From a checkpoint of a small image diffusion model.
Data: trained on photos with spoken descriptions (Open Images, Localized Narratives), 50862 training examples, 7.0 epochs.
Rows from block 2, named by matrix and row number. Rows with one number belong to one neuron. Each number is 500 + 50 x the weight over its row's rms, rounded and kept within 0 to 999. All counts start at 0. Numbers have three digits each. After the name is the row's rms in percent of the matrix's.
# gate: MLP gate (model.blocks.2.mlp.gate.weight, 768x192), inputs 48-95
# fc1: MLP up (model.blocks.2.mlp.fc1.weight, 768x192), inputs 48-95
# fc2: MLP down (model.blocks.2.mlp.fc2.weight, 192x768, transposed), outputs 48-95
gate.249 073:506530428468517507600437508398399528490510551441584543610456540542448514524514477485499534546507508494492548507454585464452516535590539477474529
gate.250 009:457474489467589532540495494625478408485492586580493476458546530459514540575495449494559560450548519520507509556431498486586470434574530584460406
gate.251 007:485393473410439522559484594541519443525408425494449520561450470545522417444462577489549458461540453525574456461448526483447423524469566386561478
gate.252 133:518522518501424628472512464356489479530496529507548472596523491506484558475503524514522463558415461543441543474510577505547471540524492447386543
gate.253 009:478522412569470505469536484601541465437465498505600477435442550599457471517549420594486536487519414522492544443455518536489450572471502439550555
gate.254 007:553482455588448565439536456432547566475522552418566599420459476569540443570573445540574481554473436480523530504517467563476451512493526455504528
gate.255 007:445492556522410562575581421529442442414443551549541493483434477447431426571553495488585412446473572610510466562550569425474451494470552546560458
gate.256 155:445522495511555447474426507482532505560533536499507572557481415604474500568468483541583526542380536549551519513535531473484469568539586502511524
gate.257 007:509480569488484463442417430422457575440514525527590529461421507520568505571535568474580412501552468507565462505474495557513473523560580492547421
gate.258 091:511502508581493423490551530382502498525548559452512450528539487493513480574374485455435514445441488467523528554570436538538488460527562513465562
gate.259 132:599569545470503470455450503435499462465498525461541580525452445541574476458519473512470541466553426488522526499518491514461453420447455462583543
gate.260 007:471519583575553523443583466571568572475594474456516489469499498516504549565553569489515509584531500503568579455526485551496441560466536462502487
gate.261 111:507537503422568462488548418520476601547437588499434522501503558514572465598490480521542585521458527521517519451482563511477536515431513492538543
gate.262 014:498470531568562447496515525510475548527482622398531474420437530600427499418464600527565497558489506493439476444376558488545426551490504545533403
gate.263 137:549431433464496495522511485442465469487436517463495522503554474482473503580500551491466386434493580485434465511513478460522547513431467519465497
gate.264 124:531523514466588529479418522500471462453617506540474572483470494451414369479535397438484541496487480434630488541462431563520552509529570528546489
gate.265 102:458571523534546392517438467497522504551463507465456515561588635510520509521513574557522549472585465502508547444548550432384536489492553417439512
gate.266 048:440522451531534463515560398464484420521534441505503516561541414532490454538476519467450537586532399564402514575417458608568593547477453474500539
gate.267 125:545491481491513465560490409457558477443486566485513548526557572558476516461441423445482514517439441474454524457446505530508515507520460450492449
gate.268 104:517473446454554542593526461452503558493501390498491514493589543456527500463561573509480481462591512543561589495561549533528486473487472463573517
gate.269 102:526507507357544511517549479510526457515528486470577486478539525503447476537522470497430590548355415479509464549497508456482547553526494436506443
gate.270 047:550532567493487416496466544512470510475546500505504500564459391613527487553458505516459587502543449522410494505465380462448520484467497449456498
gate.271 039:442454487501467510552558552429537566458476506462500461465531509508504517486447383462463482444477518427431582612519535523419477455465448466479539
gate.272 145:487470507535500507396443447572531552518512530449465584432583482580492508451422512566511515504445496535440564515464496490463561482462427447571549
gate.273 084:663496459517517394589531490455532472468552520485460430491544619461476510515469540500485492497450563507479537479500497423467432468438390561498484
gate.274 113:557486454611525440429529452506361470461434580536447488559534578565461499441478464532490417533473469430448473523600539406457458468488626517443412
gate.275 008:550435442496476576427481399589491549530424510470471540446450442537564523403551567455562561542510420554548456534511531449579407428495554496425538
gate.276 075:520474617457472489424462471464518518492498501554470447547436534478591490551435557521489526513474523511481473437459552547648505455509499534382550
gate.277 123:508459482493426430479439478524493496518500562539669492382487497551555509472565553483496354529462467473534433561395414413516492484479512478541562
gate.278 015:514539561456571476514412447417485523526466571451559530542459526582473496511500505450485518451542516536564532493503588493486527512521512506559505
gate.279 154:343607471463476460480624563487457478478558482496435555461491524522463496500627414489413473490536517544522547467490453575508461447587496447568460
gate.280 118:481437422477530446494550414479510575464644543440511463571592506485457480631517427523476597432495504548512596428524532503451483508468360455503419
gate.281 130:544478410451539503515592406464508531485411427461452560531483573554555519463447496519433487543474480459552476485525614531429434495550558578465448
gate.282 095:487365512488478471525475515553436471462548522500510503448539438495518523515544546469501524590459517402506677502559491531522497476521372465511547
gate.283 112:448484635493494454562525535481569555551495578433478502538479565511391567502500503519516539451491377506493513500519483439387456500461507512538457
gate.284 117:517499502454502540477538594466542496512476453417503520503585478438392451449486535572416528575532495561347574500540527581597565467491545596578457
gate.285 109:496572583577457446425476609551512479537493548443507509510499518524382495494553467531488528528540468510490576498500429507538414488559521534479511
gate.286 085:529463487511508515499475465509477548521563505489481534521533505525544554571498440537536593525490510564499622428481451401491414548534506535491495
gate.287 120:480476493521386443479486538532443474464431570556434576440511476428456492512513488337470495501482526586579496447480451501408500492484574541576466
gate.288 024:508403433551505464535479555553436548460535485513396548459456561543532469400427512488386519430594419509417433525434539472496478511530527526478588
gate.289 134:513625519384487568452465494431491443544393481486487450403505504465607492441489489501518554480487577565536540484518546500461486456468421494448540
gate.290 007:529453451524421473447511464484429485559523590444531588530533518438501530533464498477507524457519546575592588514444440488545471508464532402539498
gate.291 136:549467553493460398558553578492461426512460487509499574512431502460444519540483483475478445561501496519443473510514417514426497432501413490500488
gate.292 155:508541486459484487449544551464641515475429568484525502479513430545527483478498491534507475424560483565441595416602526439501618449443487481577509
gate.293 098:448563499483570431414438583467543479474530568491539496512556527564526466506515568501490476451509538512535489510503428546508524410566453490459497
gate.294 093:567467540525495512521505450489540527598549547551495445480649421585484440534556420469479548485488420446443467568474493433530518542523480533422559
gate.295 030:602478454547476471484513493528467517401534474466550466525477483440457521517499457535536594502488499475459430470580561489484447448578499459546517
gate.296 024:497466516439490563577556535482548553400518413495506481441507556469438545492444497498488512490462519557466558426459518472433550507504414511433441
gate.297 007:472450472421536554443499470417460416481423507537408459513539529449483507459593520544550435417482480445489491511495541518473472463510443458522489
gate.298 128:481564438532443479553520593537587512458497484580569429573383554522464531518493493382463517480536387479471448480581546469500504459436421514463539
gate.299 025:524569516581436498524518437484443529457484507520496452544536541525495555555486482488477462486555520448479543428561509545440476593424383518510549
gate.300 131:506514461535482470506553507528474501500544513508497536505590562542617518464427574466364564533510457446462392490500451512531438630538612460540513
gate.301 151:498519465516535496481544439429577442474542499617383462583541469482479532469457498528493514488520561518503580467542515514454520542539486514500507
gate.302 044:485409446488530470369480609561460592495556570432539546484544442378429499509461582466470515489442592482509518548427459463546489539536429489457460
gate.303 011:460537498528527548574386484544477521457545536470563528476448436444547584473567506450479477553459507476529456560541465469576561546581503512562515
gate.304 118:475437471423547497553453540385458538488475517456521403558562536525523535505511431596484489505482449503533498516485553501541530542494548432501509
gate.305 113:551521475516534510600527559442509617548473567520449553524530492528620528512431435443401561470519455584520596432461575471413492562483505521477609
gate.306 007:560518536532499521468478543579540507554556452551480476566530520487417457461475486472511447444560562513501538534531503533480566492432544551445550
gate.307 022:561446419486413444506539549499512579405425555460506518459521566581492433428460523558517616575529488419420484431495468465467463431510600490514494
gate.308 040:445447451490397515596476647435495525434524485547475472497515511421501522496483386539472519563495529464477502529530469542438476449462552512495530
gate.309 128:467487559513562595530534473523577507465595517531489577533539534512399557520526456531531543425481528552524498532607576537454482581486558608521458
gate.310 018:550524532447491482473513408478532445480530603520507509458556551469553405598452460587499543486502504485409509580442550533535379464403481543522471
gate.311 102:453571444525470450495516496534541546541549469520480535487498481461481499549434537505505483442458556526524512450431559473351530430468416485503443
gate.312 146:387535532396399531593509510514423498512495552409506447486566571496533468510581488505398585506519483464460446537462571548495586500465517467448452
gate.313 120:520484605552473511472489480526542420543509624554444471408523499473493427443453482546535469487559511463547534435513500477403451500452491551448536
gate.314 120:503595480434544408539514494533424470421479516468548445617527570462526569490461447544569414519426524488523553556469518450595510419439560430493476
gate.315 109:560462522529573544513564472459507512503482525503432565499476459495537602539413459444617514590533359518433532498468433460565537586517457498451556
gate.316 014:492505490497480453488499460489467434521474579474469495441624478407551498538531519617607407452563485501538438564531549438466569521457531425551395
gate.317 080:466489511437488562437548444502449544407530472462506526424483497473576548495570558480551463569418505570499444439519557447474450526499549465543411
gate.318 026:510579475537582500556554551462530568513561545456479501549521530533569536490418462459450528394545499492495491475569492488493554513550585513557485
gate.319 101:497502509557501460512528525438492451496461528487495483369542527451521530515459512507448418508595477552571460498484478521485563554500507492476525
gate.320 127:605487532467509405547496557480605442456449459441455483513468476519556452531498494572480573600518578462517442464436539530480508517505449466594440
gate.321 140:533417513536398592496517376400449509435517544460585549508570564446580455492474474472538496559495487508456479429438478525580432465598582460467518
gate.322 104:598502445464492476538601552527509509524479603538510543413445456438432566554500482481517442597614501421572559520536523522516567482545472508478483
gate.323 075:537435464426523487514529431499429485471409483447480460517602426503534497485487402476470531489393613480450559517415489512503523632531572489501533
gate.324 020:394462479478543496526457607518453440516542552507408543474509441503439468571521503504500505473449432472497525496413512396525563531354491449495496
gate.325 135:526511530453447420515507442500476591506547493523451578497481511460535483446399604590414444499461503616494484477513478410529563410518457429492539
gate.326 047:522415490472430419484455460453555425480387529504524423409481381507551487501497538442482437559471480508509437487465429423440539474519535569572587
gate.327 053:460480507571487444491471500561488490482547500509530449580568585515454437530543461475560570513488510522442525506486557439523540484525594458556439
gate.328 121:502527436553468478454440499539462556556566470453577474480531450427456480516539504492495497479537486425483454484440588415427410447581452516472426
gate.329 128:549327508521539432405515429568535552507459482565584506468539526524446472482564484447570434582488499511509503419432475520467520521522546458500482
gate.330 133:517604504403489480510510508574431527481574473463485343583530535404492516530429463513499463532569513562475502461610545505438454530444467453541509
gate.331 135:546517466562477499461550511449599476547430415499468481505609475471497471576447514548494610463507480530498609419536548499543595480485394512557493
fc1.249 074:536580495484531444532410548521430542513463559497627588600483528568462568529497516565522505453508504527513495582489498527571521519506491500357425
fc1.250 009:548466498513466522521520514410473586534511453511416573535513452510421399467450506585514462559487503522527545571525539554469458580428498461459509
fc1.251 007:534490590423423530499508541479501485562425553528488566435454518541481518423507571541456473481500435416519575503418499529499437550465553531590484
fc1.252 125:511566500513426639480521463324463517495501489514554503595524537545473561504509494504472426545444478571412493515527520508543480498486515434395559
fc1.253 008:561479443520490466434561400553542511538429481558515507441420542583551488553608500556523495527465458536477526489422537505523537463495466408622476
fc1.254 006:554560557576577545584581486503453493529553425497533472428482467483568571572493524464512542527568537447509511405510450568529455496422550479570517
fc1.255 007:542449499413412485431495425500468474483514556525440441480530534431421555479452479561489529436442575563430566581536551481548518496508480571526530
fc1.256 144:460496529504498494450482550535507572523475502509525619557544380586464523622491511602559515499479514438525496516389523471467543513538535429504510
fc1.257 006:522435580462461514549545433436584460433501560462467509490517518515572446465438437456464515463464495476461441486525531416459434426550451508484518
fc1.258 093:545486477427557552544474483564509538469459452576494561473419496487542522401541489494536451541519555459515526427494602490497471554499411517559455
fc1.259 112:430464485449519514516503519443546507402529538538490461448529508501575590516570467518463482437526558424600536444541493599559487554431507504406485
fc1.260 007:480471567553482494433540499527524417474531551547513504577561468430524505441472474481455472554446445434555538431546571487471543560559454477452468
fc1.261 129:517442505477523467380412435492547521453418468465503492547490458437521442479546452551475600475511612543492587519495597464425468473496443580441514
fc1.262 013:527453457594504390490469522523500503482482603426497491470474545566493527459467585497564518544511523479468511438373576487528476565497550547541461
fc1.263 126:484474411508463468488564480515544412551450446479520507504534486475464548492507514494512447464478472415445517437454503439577538506423464592516523
fc1.264 133:469432512503413506521586541471521485523417472454521429511550518523592686525507591569521457500515523582382517445543579431512450497483427490504515
fc1.265 132:577424494455572487475604509486491445548531615474467522538561415491512544456451554533496502497576374484480448510429410483492563484516601494470526
fc1.266 039:536509567460474564471425564556479575487473546493524463452479608477488574449553537518563445438482597399556477440598494411434409477541527537504462
fc1.267 162:452511441592498587460449531560493547538499550505482520512425457589484525452564464516459458497502494492475492533503483536436505495436506589516489
fc1.268 120:487479533494425422422479531530487518527487574540453486454408444482411445456442464498426487485470522556487441487483457388480557515499434543422505
fc1.269 110:524538454368471511489518533519544440519495551427518462430474492519575517491572559590448553493378429567521486489437466516463401512450479486518518
fc1.270 055:442532503456476453459464489575546483531488505502602548531482490422507519437465447555507462538509489588517506446547609544477437480538563486481450
fc1.271 033:538518463489505441362443361550461418548439532507497544520510511493574530492544501447509507544476491532527415372538516552544541553581549542523520
fc1.272 145:518407533513534505505504468618466478458511533532553456398551600455542441512475560467510564510483530500434527510650525601513570467513488519446607
fc1.273 097:434432477489414556440457507496449443430571494501507437471595520440460478586568546484479491523619480509436480583518492514504493506488543542447522
fc1.274 103:461543501480457586560512503575619553536519410550521542367466449479554505622581493464519501428497531617537554510436463580550544517496409427497571
fc1.275 007:455485568478500574500534540433535453513487483485510536431565448401420550529541544514442502422438481483517535490454541554528598559472564449388495
fc1.276 081:521511629510394470430494431458533507491488500545473450570449577554570543538433506526518528539503528545494463501444513575617567490480496495383553
fc1.277 100:533482534541468457450449493512468531555508602548614495423472453517532532459547482447464408496483473468523386591446416405519460481466448497519509
fc1.278 017:499373499523439425443604502532534476557481554538528469433529555461571554469499525512441449466556437526476434484491546563490539446481577468444532
fc1.279 169:553385537378537518492501429520478586506544503560454527440494508530511562525525493483436405467512517534490486475498469458489489447502519447495505
fc1.280 118:430498547450524496508507461488477529484566514473474452475475465472527404529571487522527581546465422530515465555569545473502453521489396464437535
fc1.281 125:390491512484535494522428554494538498535499486499515576497534451474416473503556621482436517470505512534496584473603423489526520539520468439536496
fc1.282 100:464427495497487493521475501560448467470545515461573446492517438520525547511519502476480519645480520440575618463564469514508470482576427413470564
fc1.283 124:478595605548473567584603547437532456525495498581416564561398473570484555472493480463483496456545440508491467486556483455544514525428508566525507
fc1.284 120:513516597494553512504421380530537461525522444596527463466435426507584532550484529449564469419534502430569486441551435476403431480492480468459529
fc1.285 118:498561431499540499545600449476483549483433530637522540521519510437504517435404428458390449560477499519499439522551458514543471515550581455500497
fc1.286 073:532455514472552488464526411481510530511574487466457498480472492537495517515481450535518552496503502574497557434471455421498449574500517554474506
fc1.287 135:580522580476403544547516503388479459518437386437478451481476502475576475515508435382500410520491509490540449406424550458499509497432516549466609
fc1.288 029:614495539527509417531538420599606433409472515530578507536552554503521569585435464464576503493470532479487515476477424470473497454575609413621528
fc1.289 131:475477470515488558477527565517519513439495403528500521497533541505517490418453573523446488520478497533463413525542496394528498539444536529581419
fc1.290 007:578440539559562556556540423464572557423487472482474491419510570481549530559575519485516505532403527516526463553530540450434523490550436568584464
fc1.291 133:558483533507493456512572573559464474481420483493481543552449496509394580552504366487503501530472472539470502470434498511411553415489440470536424
fc1.292 136:549588466470466518531417492543455450547473421530459563539502578490473454512506472479470427531527510564445458517492481460500418431578495490531578
fc1.293 125:547577500463516517489513478448547428480447455461431605546471459368482509521584521499485455520492475500543564446516579528562487515475452517499432
fc1.294 101:510489515451497518467435523469538464516566554503457417499507431556559493461542424557532497442506520505523613496461529487444449507572475461437602
fc1.295 021:354517562464532517509446563470570477616474520535471507500498543538524569513542519463471441468531498495506582472402480474510550530411524551483451
fc1.296 024:449587541530571457413443538472435475514542527463541502545448440498507486530539442557582498477589532461479493525454491577542442399511513533508481
fc1.297 007:433539551470435470547506506569482551490544491586565480511548447456565428502438413520560545571472480460447448520559424510422487530530453523513487
fc1.298 133:453566423543493469485484536601590504497490494527547436583460498482521470519477425418554533510511367436406533403558485483549534464524483502466573
fc1.299 026:498441503407562511460484563539555429426544465481502538440522479504498454496517477493569553509527533500573444538451446467550538506527546536491412
fc1.300 101:514486492527485436475496470494518478469519536439485504540520573525648431616513470556568502482559528593532463510452485473479445542448523479402454
fc1.301 153:432515532545481439546481598479526415494588454528524536507537470506554391532472496460449531495473518518482499522501495469438528457440489491380437
fc1.302 037:464464457507550468401504591514454584467526541451574484464527484391457539484475553448416515538443622556536511585433447466509505546533428466463479
fc1.303 011:422508489418550423453501441557414496588502431496486568557528505475468503512553467537533449512448476497458439460493526474471587528457546428503437
fc1.304 135:459395533484587421550465499407470552440474475527465453443588488526623513502504513538576564441443496487452429548576560438546511486482518491513446
fc1.305 118:514514518521438562532517468428424513435505564547443475534519508558500500543500523570487495473545517448457438434596625581503541443402511571567520
fc1.306 007:453541547492496479441431537409428607483458558439501419583568498491488580412592530536485537571509568548506436506439573486447497467583538455515489
fc1.307 020:392525540497559535535464401566483412637552509543447444559468432401580552502553512487497430458520522565514493574532558572495501564495437470483518
fc1.308 032:485559499524602453457554436533489524594502462472492510508468516553509532465537597429515466471526472545540539472400511523564520544571467506538506
fc1.309 123:539426503531454486528371545530478510533376465573504485460447507492500528499542580449595455466559468489529499567506479389501503505421486468565511
fc1.310 020:500537546489527502547509451434592583486558564442499526495494546505528418555488557581496488431521501457446545561429538444538406497402429555534470
fc1.311 117:519448572508431481518442503532420489463555557423513495375502568447536528427511510615509456475536492476524459482509477486459443589448552481595558
fc1.312 132:488533444504450459560518515418507517570541472520537500538512558567455507515582559347516547519438496533495501393648484452535629535518480493501486
fc1.313 100:492484635560551484528466503432494482498562594551465520460548497496526442434511488560531466458575504479533514454499536434411459470529500524440577
fc1.314 105:554470449440464526439486477488534595492547541528383532470518514477452542456532575454564523495461483523439433473454427471468594564554445531489527
fc1.315 121:482532414485511506496472509557485430610520508535485498537461496563517438435500508543439444434550624476570476498596548510444467506496519579560395
fc1.316 015:511520597498537590518521558528510580456569393467590503571489402571422544505442487414439545501458513468453580513538457559477514495566473494504566
fc1.317 079:565451558543532439558417600498533448573476521521521545562513510564417482518471429484442547443561458422542570595477466528482488482473435507456580
fc1.318 028:511518555566524502504551516480474551510538504490529536583415566515561491493411461431479480441526511461448632471543545560537562582449430516485514
fc1.319 104:525434496495464478498508516518636559526524496498524560440515614462488572578505455489466525568702431507512480466493528454524605524461542438521571
fc1.320 129:460549427529450539574550531506449469486572480631498567468478511494449474514507448522488562534456528547542521549508438525541493589532452483500456
fc1.321 145:587534402482463449520457505560562528590470471513500448553615469492418531555482569555570613527444546483516486566561599450454573512525496535569522
fc1.322 093:468453524489559602465414421542521502475580400503449463602488522529579424485467487496522581393463533492429380505499493477451488541455488475481448
fc1.323 074:457543499560366573544421537495552529534522488467516535446427565500484501499569632502611504549568431480535468509501469490466412415501425478518449
fc1.324 021:573510554469445553477567392487487521534485431501618450497550525457592526517539469519511499560561489540497373469539545606494427413569560562479533
fc1.325 140:384516494512534485446431483610438502506592470539528486569453462510567491525547528495502537434444525510475520529431512548485569538430530453558327
fc1.326 047:472547504504559574511561567545453577524587452498461568621527593486444457509542447613509554473513519507532541498521579558541498535458504430419395
fc1.327 044:467476504570498404514471529593530473507526502460551432605561585519497438557548449493571573514535489537423513545542579422505519473542558497587454
fc1.328 138:409476518464490552504546541477486474475443500543408480567408531490488504522578506416462524489495470597459531443578495451498563511442515488498560
fc1.329 138:426560570535562445487577588605429545521535501550524580513478541452519536481394605601552543417511526453442472519537411484480510554591552452588417
fc1.330 119:557473471372483488527497468590454526463489532515597386492509542514474564430538618512521461430508517530543515530484363501499433518418504568519530
fc1.331 119:442516473509439495541566493418557514506553505435482520467470494591479492529516562435601601438463572445472432510436538478537459531436470509415407
fc2.249 065:516507445489459465486590546531450501454511509523505563451545477509540470435410472504420576594492449449563489467529359493448583406477477506504464
fc2.250 010:543407449531447499557421537513492405521400466511580486438476533509553589517465561558515539490525481448474570537434460507486426462536569503476515
fc2.251 007:513505466543551421550499577534547559450499502544545460515428496550509493582433581507570547442505453571588517435556554485560480450513580504544478
fc2.252 110:483490502497578359463514559598532510550490471414477465423466487511495531560479457524548521432542550503556411435495515523381493492514505576488500
fc2.253 008:497431514495480404437497488448430465517520570466471477496495557452531502424508412532474535466532466553523523487545414479452467453506571472466473
fc2.254 007:603505550547438536578426546507433519426549485521522499464569496482460422466548544493515429555578448442597566476456600507494547447464449530533465
fc2.255 007:464581527546525545446424523474488495459520416584445465466412562544419466539543558542513590418560557430572560522511500488443584452593565502407561
fc2.256 177:595549456444473434484526547492378520505554422477519482524502500521431575510544495462529516462593498542443531558410494495483545502429399534530394
fc2.257 007:458557460566396477528585591443441549452445424501532469520558447429498490504574493458421536507594552437484577461505501562538451445516438529516543
fc2.258 083:447568531454445432540493506421513453535489560425514514495567500532456465554466481438436580536478469457470570610559386498581533472453522452538474
fc2.259 102:463424462635540439541493498423526499478484480524524447490566531515520463481535511474513571411464528492471518518480450472497526480423508477458478
fc2.260 007:521472486539540571532569508550484462519497476448548496489441576525576415570537467452601500493487519521503451537543434433567466434446484545584478
fc2.261 116:445564469470492576485448519491548486619435506433540466502497470491455445515503498513561543525463516468544422477503494481500479513412471435527566
fc2.262 017:513519455440496425499409452458485501466459463573491484479494469461558444539553514527525501483535481565552473478512535501440531390470531538434515
fc2.263 140:539548545566558443556534557514507467499544459541427475537520444540523442463457481498443568468385521518504490520507564459441455525534555427491500
fc2.264 109:478529449452572506517440464524440551462553519530507511460523517465312401539568382445464542501458509442509429636490428539536488544514572456557496
fc2.265 116:467547530441478421538507478544429496438460457576483527444501580489621454485488558456517525505564553525476608466488527480548472467453548486444435
fc2.266 053:579542491581557482459512474456476434524531456507451437597507388520472508562436476502493469565560437492429480440481504514519570553510518508394513
fc2.267 130:467479521548558469524467429437501454476495508535470404511538488432482427473416541583503519457505640501505445515588582469473484455577470558577490
fc2.268 128:471504476423562616545480474538460498466526484528465518508572537583494607470540647427620525479513495431507496524575455557454543459522499461493505
fc2.269 104:561519505474533411392515476595519534430604518615529460481542508561495555512428485547396475537601395515532546456542387416481425571432564493503438
fc2.270 043:503457441526547494560523491435455512489494467490390418519520483562439558434527611440513574560506464419514452492519417473466518493476488525548523
fc2.271 032:459536501545563467576493581497551539514532467505535475497469441497385503484548555418605462452553427550549555473601468583400445514498514527562532
fc2.272 141:568442506438478488436542508446455494564463483529569576574480527532518494448486448539490532526485447408432492473546567569585536410522478558586528
fc2.273 084:524445493525553341493562495537511499574504476499562478493532430513519484515626543566622601412530622556490506469442442511521517543410518453564392
fc2.274 099:510431406512483618512437534445398517477419446440526496553534481466394476515521528477499498566505507396579480456510495455558546522467473468469502
fc2.275 008:526570553525484455484544423528515442498535475540420475498483495500523459452557520433506559547525580442425479530485521473505523577566503499528509
fc2.276 080:427508431481578557632505500516551436441488508453578549431511448430504461459617503476509425421486517449548546494452478450352539461497508509590434
fc2.277 122:541423448424536435538561536510437526561455404554446506496489557437486395513395494559518505544454555501537447519513526462546533482444469378419475
fc2.278 016:471545592566548483480453489469463524470452536585462539502550577550442483555506639565480429512519546521490438474446441404463539450506592532524504
fc2.279 166:507525505511548416594491435455586443521481522485495468446546530453600451464481504542475521503554533499494567514537511519504527523426551549443542
fc2.280 114:437524523490525532604523475462589531466511406485500503524434391528486531500482516560582489511496509529577488609544474529520447560496548468489476
fc2.281 119:535541444521506480452542542462491489529466478527466490523450496496481513471501435586586601477554495530424482486632506441548608603585584495527551
fc2.282 114:482515562512511410439523443501531477488491505486415544515474473497445419485573535449541460401440482533465367489461522526529532475503576516533522
fc2.283 126:530553537461456451457455450436461464438446576393453524493496529467465521483547631493456520535461468440511472524432542519555478402433396464478538
fc2.284 126:497465559512398444482475548550544468518559559531441505413554573439516431512448572472499389463501455538480477479460538467554513470435552535531485
fc2.285 116:580424492568440500483542551470475458498527522528521501529437546468490573506486513561571558501541490473389570457538637477503576538515462543576475
fc2.286 098:550504496518541467492563479465522468443421585566392460455496540546545470446631554491408563504554440519536496436467475433509513577522469472446534
fc2.287 118:513487363485548559542501446538476555415496578516506489532485598456468509421446452538503517448411532454478495491560543539536543501426417533532432
fc2.288 023:515486468493448432535523499485558556397542452483403561415475547537516501399415503557441553490553425596485506496426513476513513583482436480511496
fc2.289 123:558482525654539466565468457377501499521507498497470458597535508542423398577525475536376456485615523476440557415476571518486548562564474443512502
fc2.290 008:407566466518447474566471521438533487475555465422423454583496516580463522524569441529520467434440500583549440512442475466423436592551517535461414
fc2.291 144:452516608583550458556632532497503494485504460551494498513520512418532434486519560427489494432472492456507490485492523454590510540577569500454492
fc2.292 125:521539549501502555493546439629413568506515512465558514515426526497427471507523576426462538549545594547509537476515614566517544553539584478404528
fc2.293 111:415469490491489630496487570529481472444514533477544448588507394552603505442414513481494478509413447446564489488504504505503485535515435639508499
fc2.294 093:563514543576553437566488465493523520513442457467547453560428521378437483452485522509524483453468583528536473453548535431504559446426456468533519
fc2.295 030:530543443608481527537476456476501426548554476534491492503520548413474546467506454517450556372532488402466568454532590536501569465513504517485529
fc2.296 024:472411510481535491456516432561560446465509512494541530456480521520457531397527610472506463494458384504554550454539440502454470585586474448524522
fc2.297 007:462429426558436518530514464448572561513510462427506539494481576424557497504423537509422497510454576585499502586407498481413410574493543591554438
fc2.298 138:529530441579495603500596481495363403473528484527352487543506486502478470430583519557546569451476545463559427543359462512544527517464446488489499
fc2.299 030:529523459526497503505542471501550493506591528524455517539554524516503517530371494453547496490560506487462545573618559475478481367525501507513594
fc2.300 108:479514519522524517556571506574442540493608476631426564462558545619494536402505467459460445588504554492471544454549584514568434430516532452494569
fc2.301 161:459466387536513507470418407442531540518450533622505450516503463442491563434543553487513506465491507504537486502462560511561466500516491463566548
fc2.302 049:529482605511469502649548439473512459496511525540427527562548541652453489366517462575518519518556455489509470468567581482464559393458589500509540
fc2.303 011:478517594641406562583511483501460525470460589481471484562493417533515549458442549465476580449470463447493530608542500521460539546482453573419535
fc2.304 140:501433582499520540475578408591535496531544489509510548529514527482528487590525549473465517477419559520579482578468561503502398523558463590435556
fc2.305 120:500561469528460502496526470545510444592530550441499497473470485505453626485494493459515538512515523506449496539510459384427397360587420455479557
fc2.306 007:390499442427501571482566511594591454540425430414455442492569524555580422536558505507455475548535549533581493426430552506565521456536495581533450
fc2.307 025:473445464504462625482484432480507446467618544420631561506555554544441435401569488537484498525413487485436520540537491496590537408499611519533558
fc2.308 046:513495503468474466559571648423504517542484523538483513522498500483534473495493488483513574493465449508607556425549520621445491573540462529626377
fc2.309 122:491467503491568508461468513413543422543463660497478442532519509589535507428518469507467512512513499428562528559426498577489438471581607502570592
fc2.310 019:444455473509494534544483538560435544475528485549483431492538505611489494452473476433535398621567519572478488501481519557391578489490489535497449
fc2.311 089:529428410537517451463545510501545439508451476536569492496495437547425439454517423476549500529499602498624489470481472532481401395456538516423494
fc2.312 143:460471556566475489534597466521486499523537435453445459402544497445550492448454396482470572405452527455454502441438444619470482443486521523500537
fc2.313 099:619491465522494464482463438547525550535424473409541460497494539527516489554449555444529453526503589486532467404513498542539550466570486575464536
fc2.314 097:515599502479549518494569540538494463560487479425455447509605589484433567595443472472578477458538580515507539472586510448454493469486527489467455
fc2.315 119:558584540486565546517470633534450481471501476515455413520476507469496497547419429535498553533488494519518530453571480490578543469517429570475462
fc2.316 015:500574532563524508431481485459517471448484506502518471500453555589458475547536577536503555494467521526443531464483563481523458457428546576444484
fc2.317 088:491526489443328593565568475502501500468537427546515518389479545449486500418424480515533411488442570497453543553413536579514499498459527535526508
fc2.318 027:450521486460505581553502523450544450497419406441389513516563446481464509462471506567426579633495402543472508537493577436502511520508429510578575
fc2.319 096:510489495483377486565514486518480403451444559473453542422466472576451533460552518507535464421443499521547552550484512504485481387405520449454502
fc2.320 109:428477551577569503494455539488472576440554479516503419530540452545599415494592599454573543477477555499487458453444491458514431473592422450443477
fc2.321 129:439431483414404541581518437527527462466457388488481526447389582467465510500449452461455418546484518489526517488447451557503447495479509491463499
fc2.322 125:564535501509584493561523499436447559562555561572558521496485468489487602481505541555494551583661567510408551418524508444511561505554487494585557
fc2.323 080:527507465522454445520588524467439528432532537482557572521532453465527568447527483425514556464561493449532550452504541474525534540513492433470482
fc2.324 024:435466399543391468434503488563556498534516525448500436480496469409463464514536578492521516410506494454457538433481464569487548522512463452491405
fc2.325 143:526486562491438549584563511472552553431444610500481582487539551557436434467514444589467482501571442467533490513606513487488489433518473589480571
fc2.326 056:409501582547432593479447501483542466507529572461480507513516490493559548507551499463538481477440507550488508523458446577508420554469574620573476
fc2.327 047:438485476576577443471545562598455430498426571550572529573513450389626497524496517506500479472571593575579563521513416480393531453495462475526459
fc2.328 146:528552562521425512542507540528510483546543523490506554500460509458547458485488514502457548483483485476394524521513403556455526535481472509449449
fc2.329 116:437491512486458448410468532541560465502488537556515446422557415541533476434488444481492444525507495546552445525431444529496466504518555521519505
fc2.330 120:411512467528480497567451595425569514522587427465485589501512442445520469491544499471470525517460549447486450599441496548545543422488489483521510
fc2.331 121:495437561586558447505421583466538521446508463504442560481560464535451526473542450496512410555423514508503449478502522520425449527466408444533509